Weights of a small image FSQ autoencoder: 64-pixel images, adamw at rate 0.0015.
Rows from block 4 of the encoder, named by matrix and row number. Rows with one number belong to one attention dimension. Each number is 128 + 24 x the weight over the matrix's rms, rounded and kept within 0 to 255. All counts start at 0. Numbers have three digits each.
# v: attention query, key and value (stacked) (encoder.blocks.4.attn.qkv.weight, 384x128, the v third), inputs 0-127
# proj: attention output (encoder.blocks.4.attn.proj.weight, 128x128, transposed), outputs 0-127
v.27:118068132096124160135072141111131156136146132158126113127172066126132152124088154168145134138120126127134117164137177093140110126065112144150116110089087148139121139201161168137175109103141105122133104141124102111129128143123070074120082127143109136180133195153135108120139131123108082184136132143135126142118119089135121113119016132162131132128170083114130132116082134115148109154132
v.28:153078111100086158132138100133148149103112106122142131088157129117110160130107121118137123120083132123144155123121175122092135112123128142154133138101097123160141112147137125098169151147160112137140142088138142104087131169162129083137158120121135147129140093142148118166130162135121143124132114127108141159133122137161124092090101109160129107136120111137143084116105116115151105169151
v.29:090201177126053113119148131121099126125139152157121121179159145122128133128175126117128155130131140129146128118083095111182155150151125140131120164146126120136174120063133125166109104122104145172135145101112137139164131121097130189143124146133109105102158131148104110146090095115108133115121120128116109104110204112155165135153185116132134145128133132141142159149196117138098097145125
v.30:115167153110122094120111092161115097086162187101165145161145113112134140141189143120103098127141106159151153126110134142154085089150167106097122139168090161130076128114148142096074164176088152144109141092122163122160144137142117113153122102120126111136156163132115117151104167120135133075140091107159132121101097120094163130169101144129153088179109138170097102119086112109132145078135
v.31:157081163111125176146141115162115133116095136164132135093147048135150186153093127093138121137085111133150147151138189128152119118065105167141153134098093148125145089192140150152166147116158112140106120159131122091105148144143114032102151125114137134119083184128138112120133152122170118152112140124115128157078100113094126156108069153125128123112145115095110139091086130122168124147135
v.32:104120117163159126152128106135134096122156160128130116122096134131121132118124133152123141131153107152115126119125137115108157118120092138135150142161123153132103123127135128133121109165117095149134125117147123117133075119144161149125124140118149132132148186153126121121125153153121124137147110179128144166128137138127125116145114159140137116149107147151158153106125133145084116116151
v.33:106085154110095144131081138106124116155103123129146127124155084109141097126121144104140124157128135107096112126130158084108160169074099136143140138074127111142172166138130106114161126118123108152111133112138139147101135137106094125126171149189123131156137109108143133135152119129139122192136146114151125137143133106081146128076132128113146143139148120110149150136152117162127143133153
v.34:142134097140124075173162095142116095137152097148135142125123079135137106120159152115148121098070084190123167149174137146114114073239100108118108164098082079123121109121117127116100188127090133144166108135147135073180142170153121093140150101057112111107110138104105071159117164136157127081135112120147184161129110133162137115176133109139125148153131114112109092150091117146128152170104
v.35:117114107131129154070080126113107137091150129117072111127131133129129090114096105117124095124154163093133066146116100124152183152063122127160128090142115162145114171154148128144170104100161119158104096143120098139120109099094117131111104191141114139164136137120170128112128126127109125135123129171107091120136127118106125138112093150176144169127161153121124142112148157129151121119194
v.36:157094113155183083142166082148183108160138136103103116114083150114154155154117111126110125124102112139150123126181138144151135070188110110121151113164129114143092110165136148145124104133169126064180118137126125075144151107156173125129132130061109130105092168118118140156154164147163145116155138159112137172163092125150126072144090145135147121143111134142115093115081095129123121126134
v.37:085143149101131145142121128153106136119127125149137135140119117149104170128120115106134139115146121093136121120133111149108122141130152117163127123157136154083134124103149121122136131144094126106114152093109130163137143105122114118132151114140170131175154141165149139137112102097130119127093132144115156118114134161135165140091164110115118133163142121125121150107109132101113137126108
v.38:154120133133168162145152137126160129122114099115137142161168089132106166131140144147134140128086129128129134132118133119125116131146104137123125123112099107116129117129144132111149110158134144135157117128149081131159130154148112115119176116116134158095128107119115119117152094091115150095123104094121124128137146150133134136124163121121125099168108108132142154134129104131101155154143
v.39:106113100139109148131145141147129148133096154123099093123131143126141118153105145142102103112146154126124131132123155108134146120152119171143144178121134127133116098099125148115131143126144130118154118132138158116117153098111138141132108133127154125113121134140110130146110077145148111125126109152121146166124096155146143136129137131128122121153135144104132115109145100130114131121131
v.40:128144173084144095135125131107112111127123140145154166140152091091130149098177141162120108154079110126106129122119145135149124136069137114134093162082102107078128140083179146115075118142067119158108110097134185158136175139126052107119151075141107138094116139151129152144153159098152153104125121101099123100086125124164136117139136157118150103195157140145142127136139132121121170120111
v.41:108121123166120101120157117123124127146143149113093115137118182136114109143132134124152131142130128094123142107180078142120124160181115127114165120134147132150128137073099098119097133120130133133163124121110118131138116113146169187138133146132132125088159100100144142091083087150115121119113139160157144145159173098174142123132165132111198143095121141122131103164168104135102145128111
v.42:105073106122114139150133127148148115145124099136143117120131104118132158121106147131106147161113122122120134133163174121125153101120117119100150112165107113113095129181151123122177132129141102105116132139137107093130133100164125064094114140104120145125146160147133121137118156120132131145122128133131147161148077111108077138131055146154108120164151150157123139097091140134175123136131
v.43:111164167102093131113128175097110104117129130142122126162164142128093118131210130130135151123148138114127121130088084141129147156070138150154134134106113161093145129091137123141113127121117093144086136092158129169115124102107090132154123111166091129130120109140141133116134096108109094164107114083118158112136161120163173159125143131077098138155161100121141108115159149123111108144118
v.44:095135174107089143114091166137135141131114138168118130152119118089143080115114114148126141182142139143130130105124156129148168165049116154181122092125068145102207102112152113117107089137075171124105165109115083164135128089094079165160170155176092111109172147110157122143123091149119113138089111122146092087120166132111133184106135140126128125121139107120142141130134154120132160113147
v.45:102142143136122112158081138140131115108112130102121118154118124135147130135111110136117139127168162155136110114096137152131122081113130145149161154144150139129121096134161140132115126120100119139108100143120114114109134109128157161070122135135150136150140124103129131138132143141134109120116139114143129106085099122112147115144098141130139155127155159130115101126156094139136118070129
v.46:113116111086145118158100125116101124141106092143126146107131107139133081119111117120133120143142162139131146155129144116124119130108124123123122108125145133146114122121141174137121132124162108141149123108164135107133144107108181125094137152117135120138121105116105154102146123141105144109124132104115129122150125116108151134148110124114162098139153134141159122144136125153095153130119
v.47:131170146113138089122133137131133126136105120150128110131094169099121106129170135137148135136131146122145110103119113137152130147162129143124125135129117140157128113094095104126099105139151132106124124100130118149142111157154114166123130117135100117098186108153139169103161137129138136078127127120123143115137144127137148108162167104103124145127124143117181144098142120138096145143099
v.48:131165133151134113138133129166128119142105163119124124164102195122112095136154145120153107126168118159108110085134059122128102120170108085162121153135182167121120156088122105103086113151113116113115130121123157111108146121129128186123117136141150106125171147100155138124096101142092154112100115089140139112169130092169152134106168111148141112131110151137129149168144110122125131118105
v.49:096122158130130147115098106110117130113123149095099096135138128169134133088128137137119151131154110120106110062129132141141126109064154138143123118119134120136109129150150168180096111139116142148099144148127124172133082135120137166120081127155114141189137167156160136098124160112110132118113151167114132121091114140095127124143099136152133122144141124156108102105166135130127140091131
v.50:163106143143152119144157163125135067094130126151157138163120107113143159144151136141119135135076131116135134154112129152114112111147140151133114123075060130109147096082146089114136154114116128096181154120151155129127175152149126080190201131129109068098105150155123090168118119144152104145132112095117131100157119107165140116117165107121122117129102091122132110155108149129122141167089
v.51:155053120155102153137097102138108137099141144101152115108108108111136130133097093119089116094171123125141131158139123140094165134095140119146134142149118134150062138193121124128113097125156096141107131141137121115121144104130169133110146128127133160185147158140117124123092173128142120128121144154123115111134110125093129128133075130154125147167139136137115100119101118131128114089139
v.52:123095141158155133153187108134133109126134093105101089143100161124146117158157106129134114085138107103115137110152123125153136144190107127142117130139151107143081148116069118105122087118168140113113150142131107098115112086105148140122149116104135117122112123128154124159112116129073099079145147160130152158160083157168138111125126138144135097069127143103121112162132088137127143136131
v.53:112154144181124108128165135136130094151086136108128105147117184123119098086153091121144112120154130115150136115138122149135124153196157093121119150186130083158142098104118099128091119117101145145153088126122137168104127138102148203149110167154132109145167123128093156096147103143125121081142130094112116110097103127141141113141163129144151111137098147144114122125155119103087143109110
v.54:118118102151118166176125082103140096132115146127133125140092102132102127120128104137105146155123101140104133116101137088151146129152112128140118112122117145177111104168137135142137134118123120111118142127158123092147146137119141151139096125091129146176135153138124115112129129101150114115133133143133119156131117128129102130134098136155097081108139115124094117107111131140147167137136
v.55:082172121147106117115114076110118072122158116133104126149114187126127128116126131140134118147166136127126138136127130134117125096102132123128142135171187104153065142145136163117095093124122143154116129132130144145125133122130172181098102126164149142155131098152151151106123150150070172099104175161118106135082107156138142151183124122126148129147134173195124128107125115122102166092131
v.56:128115136123118103135104102144108101116106093141132104118106151108139128145131146128128146116153142109154120127113110119122105121141122141152143109134162143143066097177139145109118114160111084125115088140123124130124149108118139157130136126138140145132120136093131113143115160110132135120146150143128119159107147151083127152124096135102110132134133160156100104125129148134156105112126
v.57:133142100097129136139113094152142071103112099109121145164106151115141151129139118150083101128167110127125125122134135169095121089174143109104114108129157096119102134162136194155059161153134099132087153128160148120152143118133141148110143142105130113146104133172152117132142150158136154093123161143133133115143076102159131135187089176133157113157097141184128147131115082100133095090130
v.58:121096138124133121141087098096105146144148095133118109120164122147141133143102102155127140127084123146124084122119173110091123104141121119146121159163112124144124110159119136144130098125129137127097123136132118149135140132155115093154086144112121120137116161090122127133127139143125088132115140161119126114122119135122132147114106105128162125135158118162122107096114166157136125118161
v.59:089115127120118151146059077154131133130126131140120136076129080133144134117119121106124128113140116139121090141114161111158136097084134163127102085150126135143096124227164145142171107129151105132082108141138096098140122078104136113092103126133142163161101144093134132100171162126110127125094157200120122143132119116114107170161086169173140133108143105121096122088057145141163139081162
v.60:095157084155146157144134161120131150110137145137135116137132163133139097127111107096116156127136130124115117123099085103142116155137103137147136089162127096138138129026128087117106124086099150149102077145135132154129142132087131174117156136151107100083205159150125131118118048164104120153140159111093121128144160111166138139143183115124097096124146103120195124157190151127128117146136
v.61:139164144153121188103137155099100157110162125165147090121133122121128142101109126123118154154118139105134110112110154100158146096059121135139177114086095131121153163107213110157140135131118121148130130122111130197120121123118138122113152163173084132130152164170143097135123100138118118163072094091134123150090138159142122184139147128112111149119123101111136152110173144115120109174107
v.62:107115121121119155099088183096161158165116144165107096086164128185110135160116116113147144094139153123110117124088129088133170124044110145149136092115135161122177122127144100117130098127107148157116131140145072180132102111113110128137165135201131145119156102114199108119126114120115109160117135107124091081135167135121123166116168129093110130094130121076114148105142155133084113142165
v.63:147081139130148113151129093133122132111132120159123142080127090137134148138125149133120157137079123110132120129150165109125150083138104125124133119139095114104155120178104146106198152127173106163140122151113113077122140156143120057115104133125106157138073127129146117112115140145155131131157138125110166176137090126113087127075087128133111130123138095132116133107082125115159118140109
v.64:098165133136102105134092119138155124154102129113099147134111202151141105096124122142141095138112138145148111109097141127142152105111138099113136163187189159158178129124117123102103113121155123117102118100155094133138156129094177184158102138128145087134117097094125118093130132128117142140162144132151110146112142155140133129139144098177110129161106161112174108107154131109147101100161
v.65:146147183117096126103134146124122139132143121159124118172115163142135084091160155126110118122148107122117111121119115135150119128128125124154138126125097132133144107108115117122099125162099141150126142120104164163143139162126142173138137131129142123091129135164109120147149104105121137132154124113136125125154117111108115149112145125124094126139147125113115152150124153161102117150118
v.66:127155176098123140161135135095085126108138176180135181147187032122152144109136173152090169131129114135102146150086075164115110117087138145135126136129097128109123161107159137149093147156058122173115129126148163154139140152121086113129133128159140136137145121134114119132115122123137086115118099121137123094119147100122097179118148124126138106166200095142089107110111136099115130086110
v.67:156123087137140123127091160107110133137146121128124120143088160149153092174130129129121156117107128135113152110150084110134137143128116098127122131113175117093165121078086089108136158079153144131138142102166119117114096128103149154126125108136098108077136137093136113120111121177114124135132146122088153210147174147137094113119152108094129138106127119081163112167146111132129082178113
v.68:140141118136135129147139113120118144131135149107127103145105143110084111103113117151113132137145116122131137124138097131119128159127162130105120124131151134125118142108132110118103113168113138094081173118117135142137136119147123187105119098145160137083130130142083147088120113114158135121137096142140129146123141096139158113142158098147136131138128137145167136117146142096094118072125
v.69:100169124139127125075093159141105094082124135149101105129098176122106093139156122116132106113150126121136122161079108158140147140128129127136110159151120146141155151070100110118122144100106133108122141127096152130127133165106098172123140128122126149117157098115129092135105122124112111112132091125161143135163171125125161110114151129134135139161110126107133137139154138127136127094106
v.70:169095107150157131154139136146108144138123115107136128102112130145149111148130131129149166121120124136096129132153083148138116140123120143131150101098175134153169157113092096110197136143183155100147117159123125086127099122095141154132118141099158177090137114136200111133119131163112145159151149080101125160146158177173123092085103130127099134099149106133180111166176144160129156169132
v.71:164073087157153158131086177133106177150125122131149101125100128150152099165121124081160114126104102106138123144093125096086119176087093122157146130114109141149157149107102088108152136122173152142167126114146090097134134128133152104114133149149127104107130114141153140114132092156093186158120159085108134174152140158176104130124156123115135139093124125076154118156161178150089084164147
v.72:134125111141124141121123145146118182123145137130130083127090157156139104139139127120130112129117141126130116084127124106114126151130104124106141129152156110139155164099142086130173151101124131111151147113132102117105125091097139224149113156108115130109167104070179137151093094126064155194150164132125124131129132141136111151090210117130069123126171129088167151138190117106111092136155
v.73:108150102135089153102130148130109133128125131120110119137127158113091081146116123139122107118122105112136138128135134108127142133172130145140123142141164116119135133107110116118113128132115131090109166149108148145106122098087163150130133138147117116133151112115139128104099143129126143167110127151160123147155137121114127112122186115147126072119124139094144100109151121097129143150142
v.74:100126135082109156150128082136143082158124117089159134099160061085142160142123134163088116124107109159181101114154174111076089126103154117103113154091142141104064145187156243141103118139161091150091121143123120127129137119134085075123138134097078147206089126142128111128138138086127117071144089170135077129107104121076118114175055162161144108161141147143060177105078084106140122048152
v.75:159070081185161129143131125152106199109125087080139132110094125121127114171093112117162118161118078137121109109153114122142147166116123147131117122130137111135141140128106100145174126071189134091163130141136135075099123091145173106118131133128166130110147137127165137114120108193153129167139148136125175145155125165164128091075144144122132158076138107074094137144184137155136115183146
v.76:127237127147141160113130131126135115107104122137120142163122234111126115115169102115144106107145112131145141091106075153165126112120143114108149101197168125126130149090103106142116129162087099143099133117128113158144149135118138205167104115162099105120195119122099138139115089127085101119102131096113133111128175129146160151108178121087129129147123118129172145140200157129081141129126
v.77:109125133115108121087138119148154118142104129133099137125147139146138120102130128122129131164123136149118123111152124122146100155126146137134139132135178121120114124110120111142104127151134099113100112130123145113130148135103121132132123110104138088104149111147124156134129131112087108124135126135100142120122159138181105105130166110141151121175146097125137158140082129137150175133133
v.78:123148148135137124126112116166135145104090170146133130140138112111154077162145105135124158154114109137102110136120122145135151119120171095149154117116150144137106096139137149144129177129120103126126134131116109134174132092125104155124121126111154117171146123109093143100104151089109136112116132146157126122140111131106118138165120170150141148134095131112151129135119133130128107119120
v.79:121108110153172132098149074118108119163109152108124141122107109118124114134112133100132127141112125124159141098141148120141088131158125135115108156139124122136105161156140151125144128093175134128150139146124115103110134083136167067097117095123091133139150116149096129126116156143130138140137128145174108142160102138132148135110099136153102101157123122122143129147099118144123127108149
proj.27:113152052161139100135123107135140100144113102083138142180160180131158122154160141093118104117135115115104130131124102130162142145156119138129146134149157113145043130049092090136143171106124118169121169081059124139136129140139168127151114115123134117094149130099134162111137154111143125131124124123130144151108143141172154138134184089111103158152109132167128106109165144112081096142133
proj.28:068119149125133110127135151108124148156133146158168126109101171147113086123137125081149155107156119137104146164117084108133090161123135134119171129164138163115068142130131125124107072136129114090088132124125151153109109071144132168146107144138159176121157125125107117105144114119113135140130157147123103121084111127097113151108180157127114103087126149116142101136159129144101160094156
proj.29:121050116124136136143128106169162124148138111109119104103153119114116113148113142169104129142112142149162123112154129107092127126127165132101101151082112097145150116167147160147132161118152147107169076129159113083099142138181162145113133131150145099115115134145111132128141143114084147094089114126133156133103082138099134091121078183154113139072087152084100135143101101139188134123127
proj.30:172092126143138129120112091144108169166116133077083093107134129151084126130092105106145179134120105086095138093128100076130141183078074152168147115112148139141170132151105115137129093087231136104128097166139103124095127142106133131105118147102133146137135117091178127139133107115093157180100151143122117130134168123121122132074160106104104151074123126068160166127129127168155112152129
proj.31:113141100127164112134163112112144116116099109162152109144142203173146137185112103099159120112147125143164111121136107114115125124148086102161136132177153099130090127052114117137164116101079096101069212063071132137155116116076142187166081112122135143119193117089135165140133106155105125118118174132150107153140161170182114158167155140108155138130149167166120149167156129144102121095146
proj.32:156096157150131134118110141155139153117149124119134115146148134158138125117100104147119113109148148136132134097130145145107129131083144106129117148079125100105172122129117137106148149132121121154136136107111129131122119135131118106149108125112127122139144140115120106130138117111123154107146115098139129147112171131138111154128092130127135164140100085117125127128113139104107113135108
proj.33:121118092140152098126151114131120133107148144125144140136136170113162109130150144136123128111136107092132109134140164122091120092183169106126139159169121107141073142119121145130126114190170104142131130154148130106093143138126168147143132135112144112078156140162081109105118117133134140085122141101147151159154118103156093110152165128138119091140128158167138104125103097160131128155136
proj.34:105136161149114147119111156087117119111134148110075113148137127144096085114068132142110108131150157115114078127131101102101171143066157103209130125183178153132154157159144146132154098143157144164059145111130153159138092095119147139133071119183138136186113107120090169139120077132110126164108156143143079123085133121129126166104113117115137192077157130093152134116161105151149142052141
proj.35:137137094121161121120151145138124073100099100113151180155120108121140160150188137123129100111067141140101197167175155127126071095159098143113156137150101115104143071090121130137086155127094116061161159112100127046123131176108128087142155106127132100066104159166106095136128148134153137087120071131131130115123126128183101125150103127116161125129155089139117114136157133090124133177059
proj.36:092207156091084102125105149078114186120146124171128126064169134110139146122097152106140125111143129085105155116070098115112130107074132143144136101076124136097119145146145101192137107112085132184069162076129110200113132095135106146147155111164118136147153171110138120141114113133148089132134148097136131086121156133111109152127105133072142123117138093123126123125117125148110121087122
proj.37:132124146156133154150114112141140144149129137071098152073138118111149128153167124141145130141094126119118117151145140133115131112158141159157095153077152121105172125136094155155145127135150105107157139161118119135117125141113151143114157147119138130107128101141138103148090138127136117138102126128125099120118142142136103148160140144179153143131135148127143149157134125136139111161105
proj.38:133122146111144137147148125125159143124107136139117140154099146104136133125138171147155130126153121111124092171085103089173100101108103145105129103168144117113087168111120111103153143150134085135106113123141095129150110121114136114124112082129171136178134125140104116166117163154167122132102143140140113152113136116095155130114145121158111126137109163093153148091153106138100108055145
proj.39:155100129126127112148106164123145104119154163109128115119152113139129150127092116155156111128099131110130126128147146104130123161117099153122127149114143125091145121162157115132114138093109075101138142135097117141149099162151116128132126143153126120135123111160100127148104153153108116097113130146085135108150121135153129123115103130114095145176143146136074174103073140100109133091103
proj.40:148049124163170130132105133112147129138142098102086122116162142169140119155087093111143090170122157112131125135152115153133137147141128125133113114141140149196111161117131125098136137109190154125094102153101126111101105108134188126092118154140154162134153155125124148136126115157094139179157135137117151163161093101091114132092136096136127170119096114106147163120165139122119140126134
proj.41:125150166091087130166122151161114125098129142133115112140139119088125154115156143145138140118136103128152103149132146120116101127126122106145139123054102116156171089183161174096131140128095112110122143126158155147138140151143082111110149093138129129143118146142136118128124117134116124121123112088141085143076138097104109128147092149146112128104140124100123132142092104152142107071133
proj.42:089150139126126122129140143128133139179105101123122094130146180140131118144143081103095102106154089120125122092119110143127121167141099096157135108147153118122130146117132098110151113136102136173110178071084138176141125127111123136183162157138111105175167135092120114127109125137138134155134116136116116134109131144150147131133172144087106114153137120087148101154139136137098155142121
proj.43:157091102102119125150102106153144124136134107073115139093152139113131122139109158153135123135122150145128127086108124119119127116157157086140122170128137118154134111103075127104112119142161105121127124138166162043133108119141182134146100134098119131104088103131096152131127136088133176167148160142109136115119099126160174125134106124123126143135098146113125149128135092134192160188156
proj.44:148086099172176113128156113184107137135162086113135113091122138114134148139131121149108129136119139151146131154186134126125124107147113089107159141180154120138150121126069140127095102138140109098195103142127156093135107110141160118122127127092131139122105102139108111137118180122094133118120138139126127164133097139168115073178160144182173111122068116119123111148144112154104117132163
proj.45:149122101150112133117132119119156129102102111132134120134131124136125106097115135114144122141154121085078144117173147123123124126116138109121101130124129121109175100105147103146139125107174114112144122095127150100139118132132134145134130153107093100099103158126143086154131141151112126173143110114170110131159115150144094137125105144121100120127129081129116168117115161101137133196146
proj.46:123129118130110120113109143126115147171135118166124124161122141116128143145136122133109105107103097088117101109142152130104150148113136126120153133135133129115102135110108110090122101161119135123103124150116131106132151114158105146130142101125121127138120120119115142136146129150155153139089130115103148138122146155114148117109130108109128142130151120132109100139131141131132146138129
proj.47:131107142091133135141146148163123145110124164130148131112130121122112111125149125125092173110120137138109111091127166127135101140109140140121110103110117131127177144157133154154131124145125143098157133190170134139131125093109123149096132119149117139145123114158130089119139144139144128141118141149108169125145122130114143120129094144143171130127129145133138139122120118141154118098148
proj.48:159105130113105128172105118133083117157151157093107120111146069066121164110117129127144143130131074140128132130135191138110107102113118130126129129097115148131180164157094113123134129126123164107130080144162139175106165136115115110114140145126136133150114135155114124151137129128160175125140082140145134155126127162079129147094118172130129134144097124148112149116110155123111124121104
proj.49:158053104166134122139142125123128122119102120173129136125113115121142142123132116119118135114106128126094142100130169097151180114182133132107089149123110133152148128086098121120133166114105116104208104106108134114154152158133139114176158115131091083097144132135138116136095134148157165122184122149168109134112158135125130145149141107092122136106127087128152153145092117123123129172107
proj.50:112123142105097169129101123119115179139129154106048120108104141169144113092101166138113100122142193111110088150084121090119150142101158095124172136154163130126103154134113148123119107157120137150112123132114127126146126100105149171112097133117141149174149114153113172119116108148102145148091155152094102147145072138129132118139119146169116156109119152124095165086177138154146142032196
proj.51:122133104139134116135161168106148105126154106113120117169125101108117109137105111127108106149120088114110124116119102132137126119101119116151096146098095148152123143096098107141124105099153132101142156089093098123129136149141119119108136134101121137114107122082142133144154101165125135175106093127122120122155143124171106134133157114069158116140143086131177151150136133116130137171120
proj.52:134169221097067147141130164129118147061117133146161127183148123118128128086125141114167115127149090121117137123114089078098156175119145146111095129116098126120130090183127138129158107106111137123133157134121145141093128182130108128160125120144129134177110129120096108125094114105133106093144117139130125100090157159140133115128105124120136119141152132121101142113077148129126122139157
proj.53:187080116138129156116078160162097119134141148146155099122081114097139111114102132148118111128145143145104121168140170137137093126103114106158137108075135136136131112168119147156132122136146113152097063112149119135169094132156074123092096118102104152162118090129138095115124113098118159119125127139132112105105159110090084099092152159127141089132120097103162103118066123139158133141097
proj.54:118128090134115123163089168093157133145121128132131159124125139160128143148130138158144082115145146128121152150140117129126136118117108136106117118087115090130125155109136144132122130120120144141124117099096140165120137113125141111141123149145131098108114155102114132149147130106150143127154125131131136133098138137108145112121127103116112140136147158099105120132139093129126111134127
proj.55:166108108142116128105123155133147117109109099127139143104131067145124134163127114119100160130070139128162117107118199122071161151152118164133132147055110132145217141113108092140143160131145180129158121102129149150139150144132093117149163100102154127095067106150134091102144114116112162157124087100134127106152120121072134173119107087111098107135104071116158106146127159151117135218134
proj.56:115101093116128128125119159156128148082081153122122119095154122144155108133122104101121144119091141181111124127141133127122168131112100125096110134110123125100146098128116123101146135120131097149143127107129119128132121158111124126152093138148121112116156137153121085138127125143101145139123114137128140124134157120146086129129107129123106096113135120124151165113149107128143135161104
proj.57:167123140135172169122120167111112101133138115137138107137125115105145081152124118147137148126152148105096137086120124086110149159080067152129174122118097133151168131125119072124185122096131131147130088135096114140084117098127150150099136132165114162117097102117156111139154098142108112193134118115168137112152164114139123108100115138086144117136171131093142131148140128138162114136091
proj.58:167153105158162130153167159113153138124132134095076118137112179136152170094140133120100146141117096118102167131100141144129137097115098122124161154087128126133106135126107118099138113083105133143117124138091136145141117145113128108158147144121125089099136123111102139137148131149161121148106073112111095099153171132155119127147139110137147160156108098098130116123178128123129161130125
proj.59:146123090145148126095149147129151110126115154119128179186141154143164161145179109158160129138131131124106164094122133133130168107148105122092095130134114121086169132087080097131116093082118107144184139076107131145139149128142149140120160130117141126067171156097120098129120109134165120152154130137109166135173139102128154151126159064111152146139151113091155117155149138088070091227098
proj.60:141138172072127124134101098113192144138093118128121152118123112112092133104126137153097115123065131145148159121192189110102139120106179119101084148080112137149137121175144198083164137157128079111116135075110151140152126182130143078117130097079098134148103131118093128141135168144152187066167101132142094169117114116092137145104062126161144129163114135149123157080076116137129138107108
proj.61:165093132084163142134112108139137103127114149083127174137140137119169129164151100095096130106097132162160156140148091175135113119158092104123122127152117118134101120104115138090145124120125098106160143105090121066157132134192154143125140143144135082125131154139090145138088187110147119119137113183097151158131126122116132111144112124179141103127128119139080146107110131144124126156150
proj.62:138135128163158112117164119178155148093138065134157152147094168116150147127104125155101145114087116153127145126131128124120046146176153108070114203134132124119105139134111140079108135115083104109152082144102163077182175145172156149120133127093137130121136159141051139118102176085154128105141105150154138171147103176141126113174122117182143070129081153195114082130080109104129130148108
proj.63:062228132164113148144129125107122103140118150135145111124146159137158135088112094123132146115149096141132156098142069130159145123132173162130148130174155106139105139098122192106118123120102089144094174127089118160146142144117104118141109130147115136128184122094143163125076115142118152131146154142112112150058148134168121178154139111130064112138154147184142150120158167123127158111116
proj.64:125142105132095133101143156153093163093159110163124148139106139087102126113138159140094108141155127126120127119144107111104096126150103143150129119145112147086101119125136130139091127143114160116130068186124110136096166117093057120097088104109152133140148139194123099140132113091133101101110119127102145119130094139138096115142107163147135077146154125121114111176080124130132097143139
proj.65:122099111121138149102062125110115148113150147135128101127174123111115156112117140109112107175089129122158133117154161173143122111136130146135155161095102131119138122127111150106140138101136133107098100124149130115129141160135137128105150110120131148134133155138111128110108110117123152138178140152150164159091134098128145146123121137136156123128122172173099145128109102138138084143114
proj.66:206085080194190136135103120133139159123105082051136117101124161172164103154105094134158113111112111130101140102130141120114132096111135095075120156103119131131194129111097118090113140113211155132119149133087109070113117145160178135135140147112109106125108111087161165119171150154137180134133139120144124161178107129159102121111158081139123137117108128156145137151139158170149127156109
proj.67:105136176110118115133093123100158101163167145161074097129165103110077127115114114140100131168126133144157130134111133101124135173107157139128143146073138101145117118204164175098108128077104101137071155138150155148142094140141099121129104138103139122172108104133075148151117147098117142134135123111103120104124112129099143116114109126134149111134126153132110114096084125159117150067153
proj.68:095129124102079141143132117126126109113135143098114143099147152103102110127112141090106097128158107117081084099105120145134085129141117131117169136154164097121144135149111119151119125127110173159169109145163116114091122153131119101156088132084175151153123118147153086174115146135117149150116124085132176139136099134184150135129102183175154122092134117141130133127099098134147150160125
proj.69:134105108108121104114130120168103131142155165134133101097145135110143138114114162113098113129154081151115097100141140122152140093130133120120130091111132109122138106154152125140127115147120128101152122177187134102132126148132090110132095116138141145148142157143096127109101122143121122132146100124133137123138107115134073126139102144157106123128094160128138144125097069139150163115143
proj.70:077154202089072106130106136129140104127095128167155160172149081137104083110122124134120125116139132140160110098126194141126128131086145103130116141134117149111128143128164118112121141135137089144106154114131116179117167130113147140123141159139143102187106126104105163140132142099115126122102090133120126070134123154091155150124117127077155118093131166118119130122113125123134125071121
proj.71:086143200084107117134107116125149150139128137117126145146098102084128104103117122102097138127139134147129139145124148122140132155104146135104107145116143129121115117120110162128129117127070107108095154101141149178091148153120147118153157134113117139193102132126129137118123172121127142106127101156152116087105155143139150156140113156122137126137143121136096109100126129154135092050119
proj.72:067154170107124126101134136141113092052159138129102145112128085084108137110149115141119115160136126135104117115168164083111118155101100131119148123100118147113082105202131178132118127133077100129152122144127129107155127144125096061085160128118160088162112127179113101136148170112153126067107137138158137091098139097106157115133091137168147144145129117157089099113108125108154116079137
proj.73:132139160121110174132125115118078086128114122123126164113124150072095137116142155137105144120147110129100101153119133135159136121157142164131140145129113134137134129140151152126111112128113180100116118166129101156114121117098156133153136135106118144136118132132130121113090103121131130112159112134127176118157142102183126102136108128144143105110134130156102137125134060136149103108119
proj.74:159106046195198126142132141125102133103141156150095108169095136137136091159171105123154140095136129147108096122130114091140126110157075143148131109137143110108131101053086053121157100100164140138120143102096155068098138124151140157156154128156136137053167139128160135137119108157133084152129158064137147196138163136178134122148157123098091137120128093119141109180159165132082118246134
proj.75:099206190107083157141125128132140098142144132130141128158135048106109125103150141106114094153115149146170131126076114121135138169110122135143121141115120150130097110111152169101134170142076116157093183096138105132153117131118077115147153136170130097185110129136099167127134142142148104140119104138119147076085129127110104135155106125122126138130187153139130147134110141127132131044126
proj.76:149129135181113186101135090181060137119152086132162113065111100078113143151145166124119151142099133117116146098139150115145122138153142119102104174076112159134104101166134175103115131131119124074108038199198105131129122137138151138125114144111125148098134128171100071088141141114146141126117124150125127113127137133124121137127114131179124120120126154152084118147115102101176125148144
proj.77:110144129154084137133119119126131138108120159134113133096147134130136141122114121102138133115134174143149138152124109136119100132134120139144105120170112129121106117156143134141128114114139193092127111121123143087129105147141115147100109135137123104115125090124086107110114149143126126137121119142126129134129128123113109156117137105126132135146134123123127121156138142119150140130103
proj.78:132156107147136130150108118141111130101140140135129118117150166132108128138113114175098144149131147119162152139111124107128126117154124122147134161124139113131120097102144102130164127146149158102132111152150115099122116120125116128117130100114130129107132153131092108118100108131128078131124134139105136130148137132135154104135154116116112124165095117114130151088139127143150129149141
proj.79:108152145127144110128092136124121150159128109112151120148112138143102128139104101128167160139143143117149109121115116125118107128155140103133118124144127134160144102101128113153142124124089101150134139111129126141166131105116101130144105143151110154128134132146172141083118126109127084142130149148140155115149132131123129142164130124094166129116124130163143176128151146121125122093114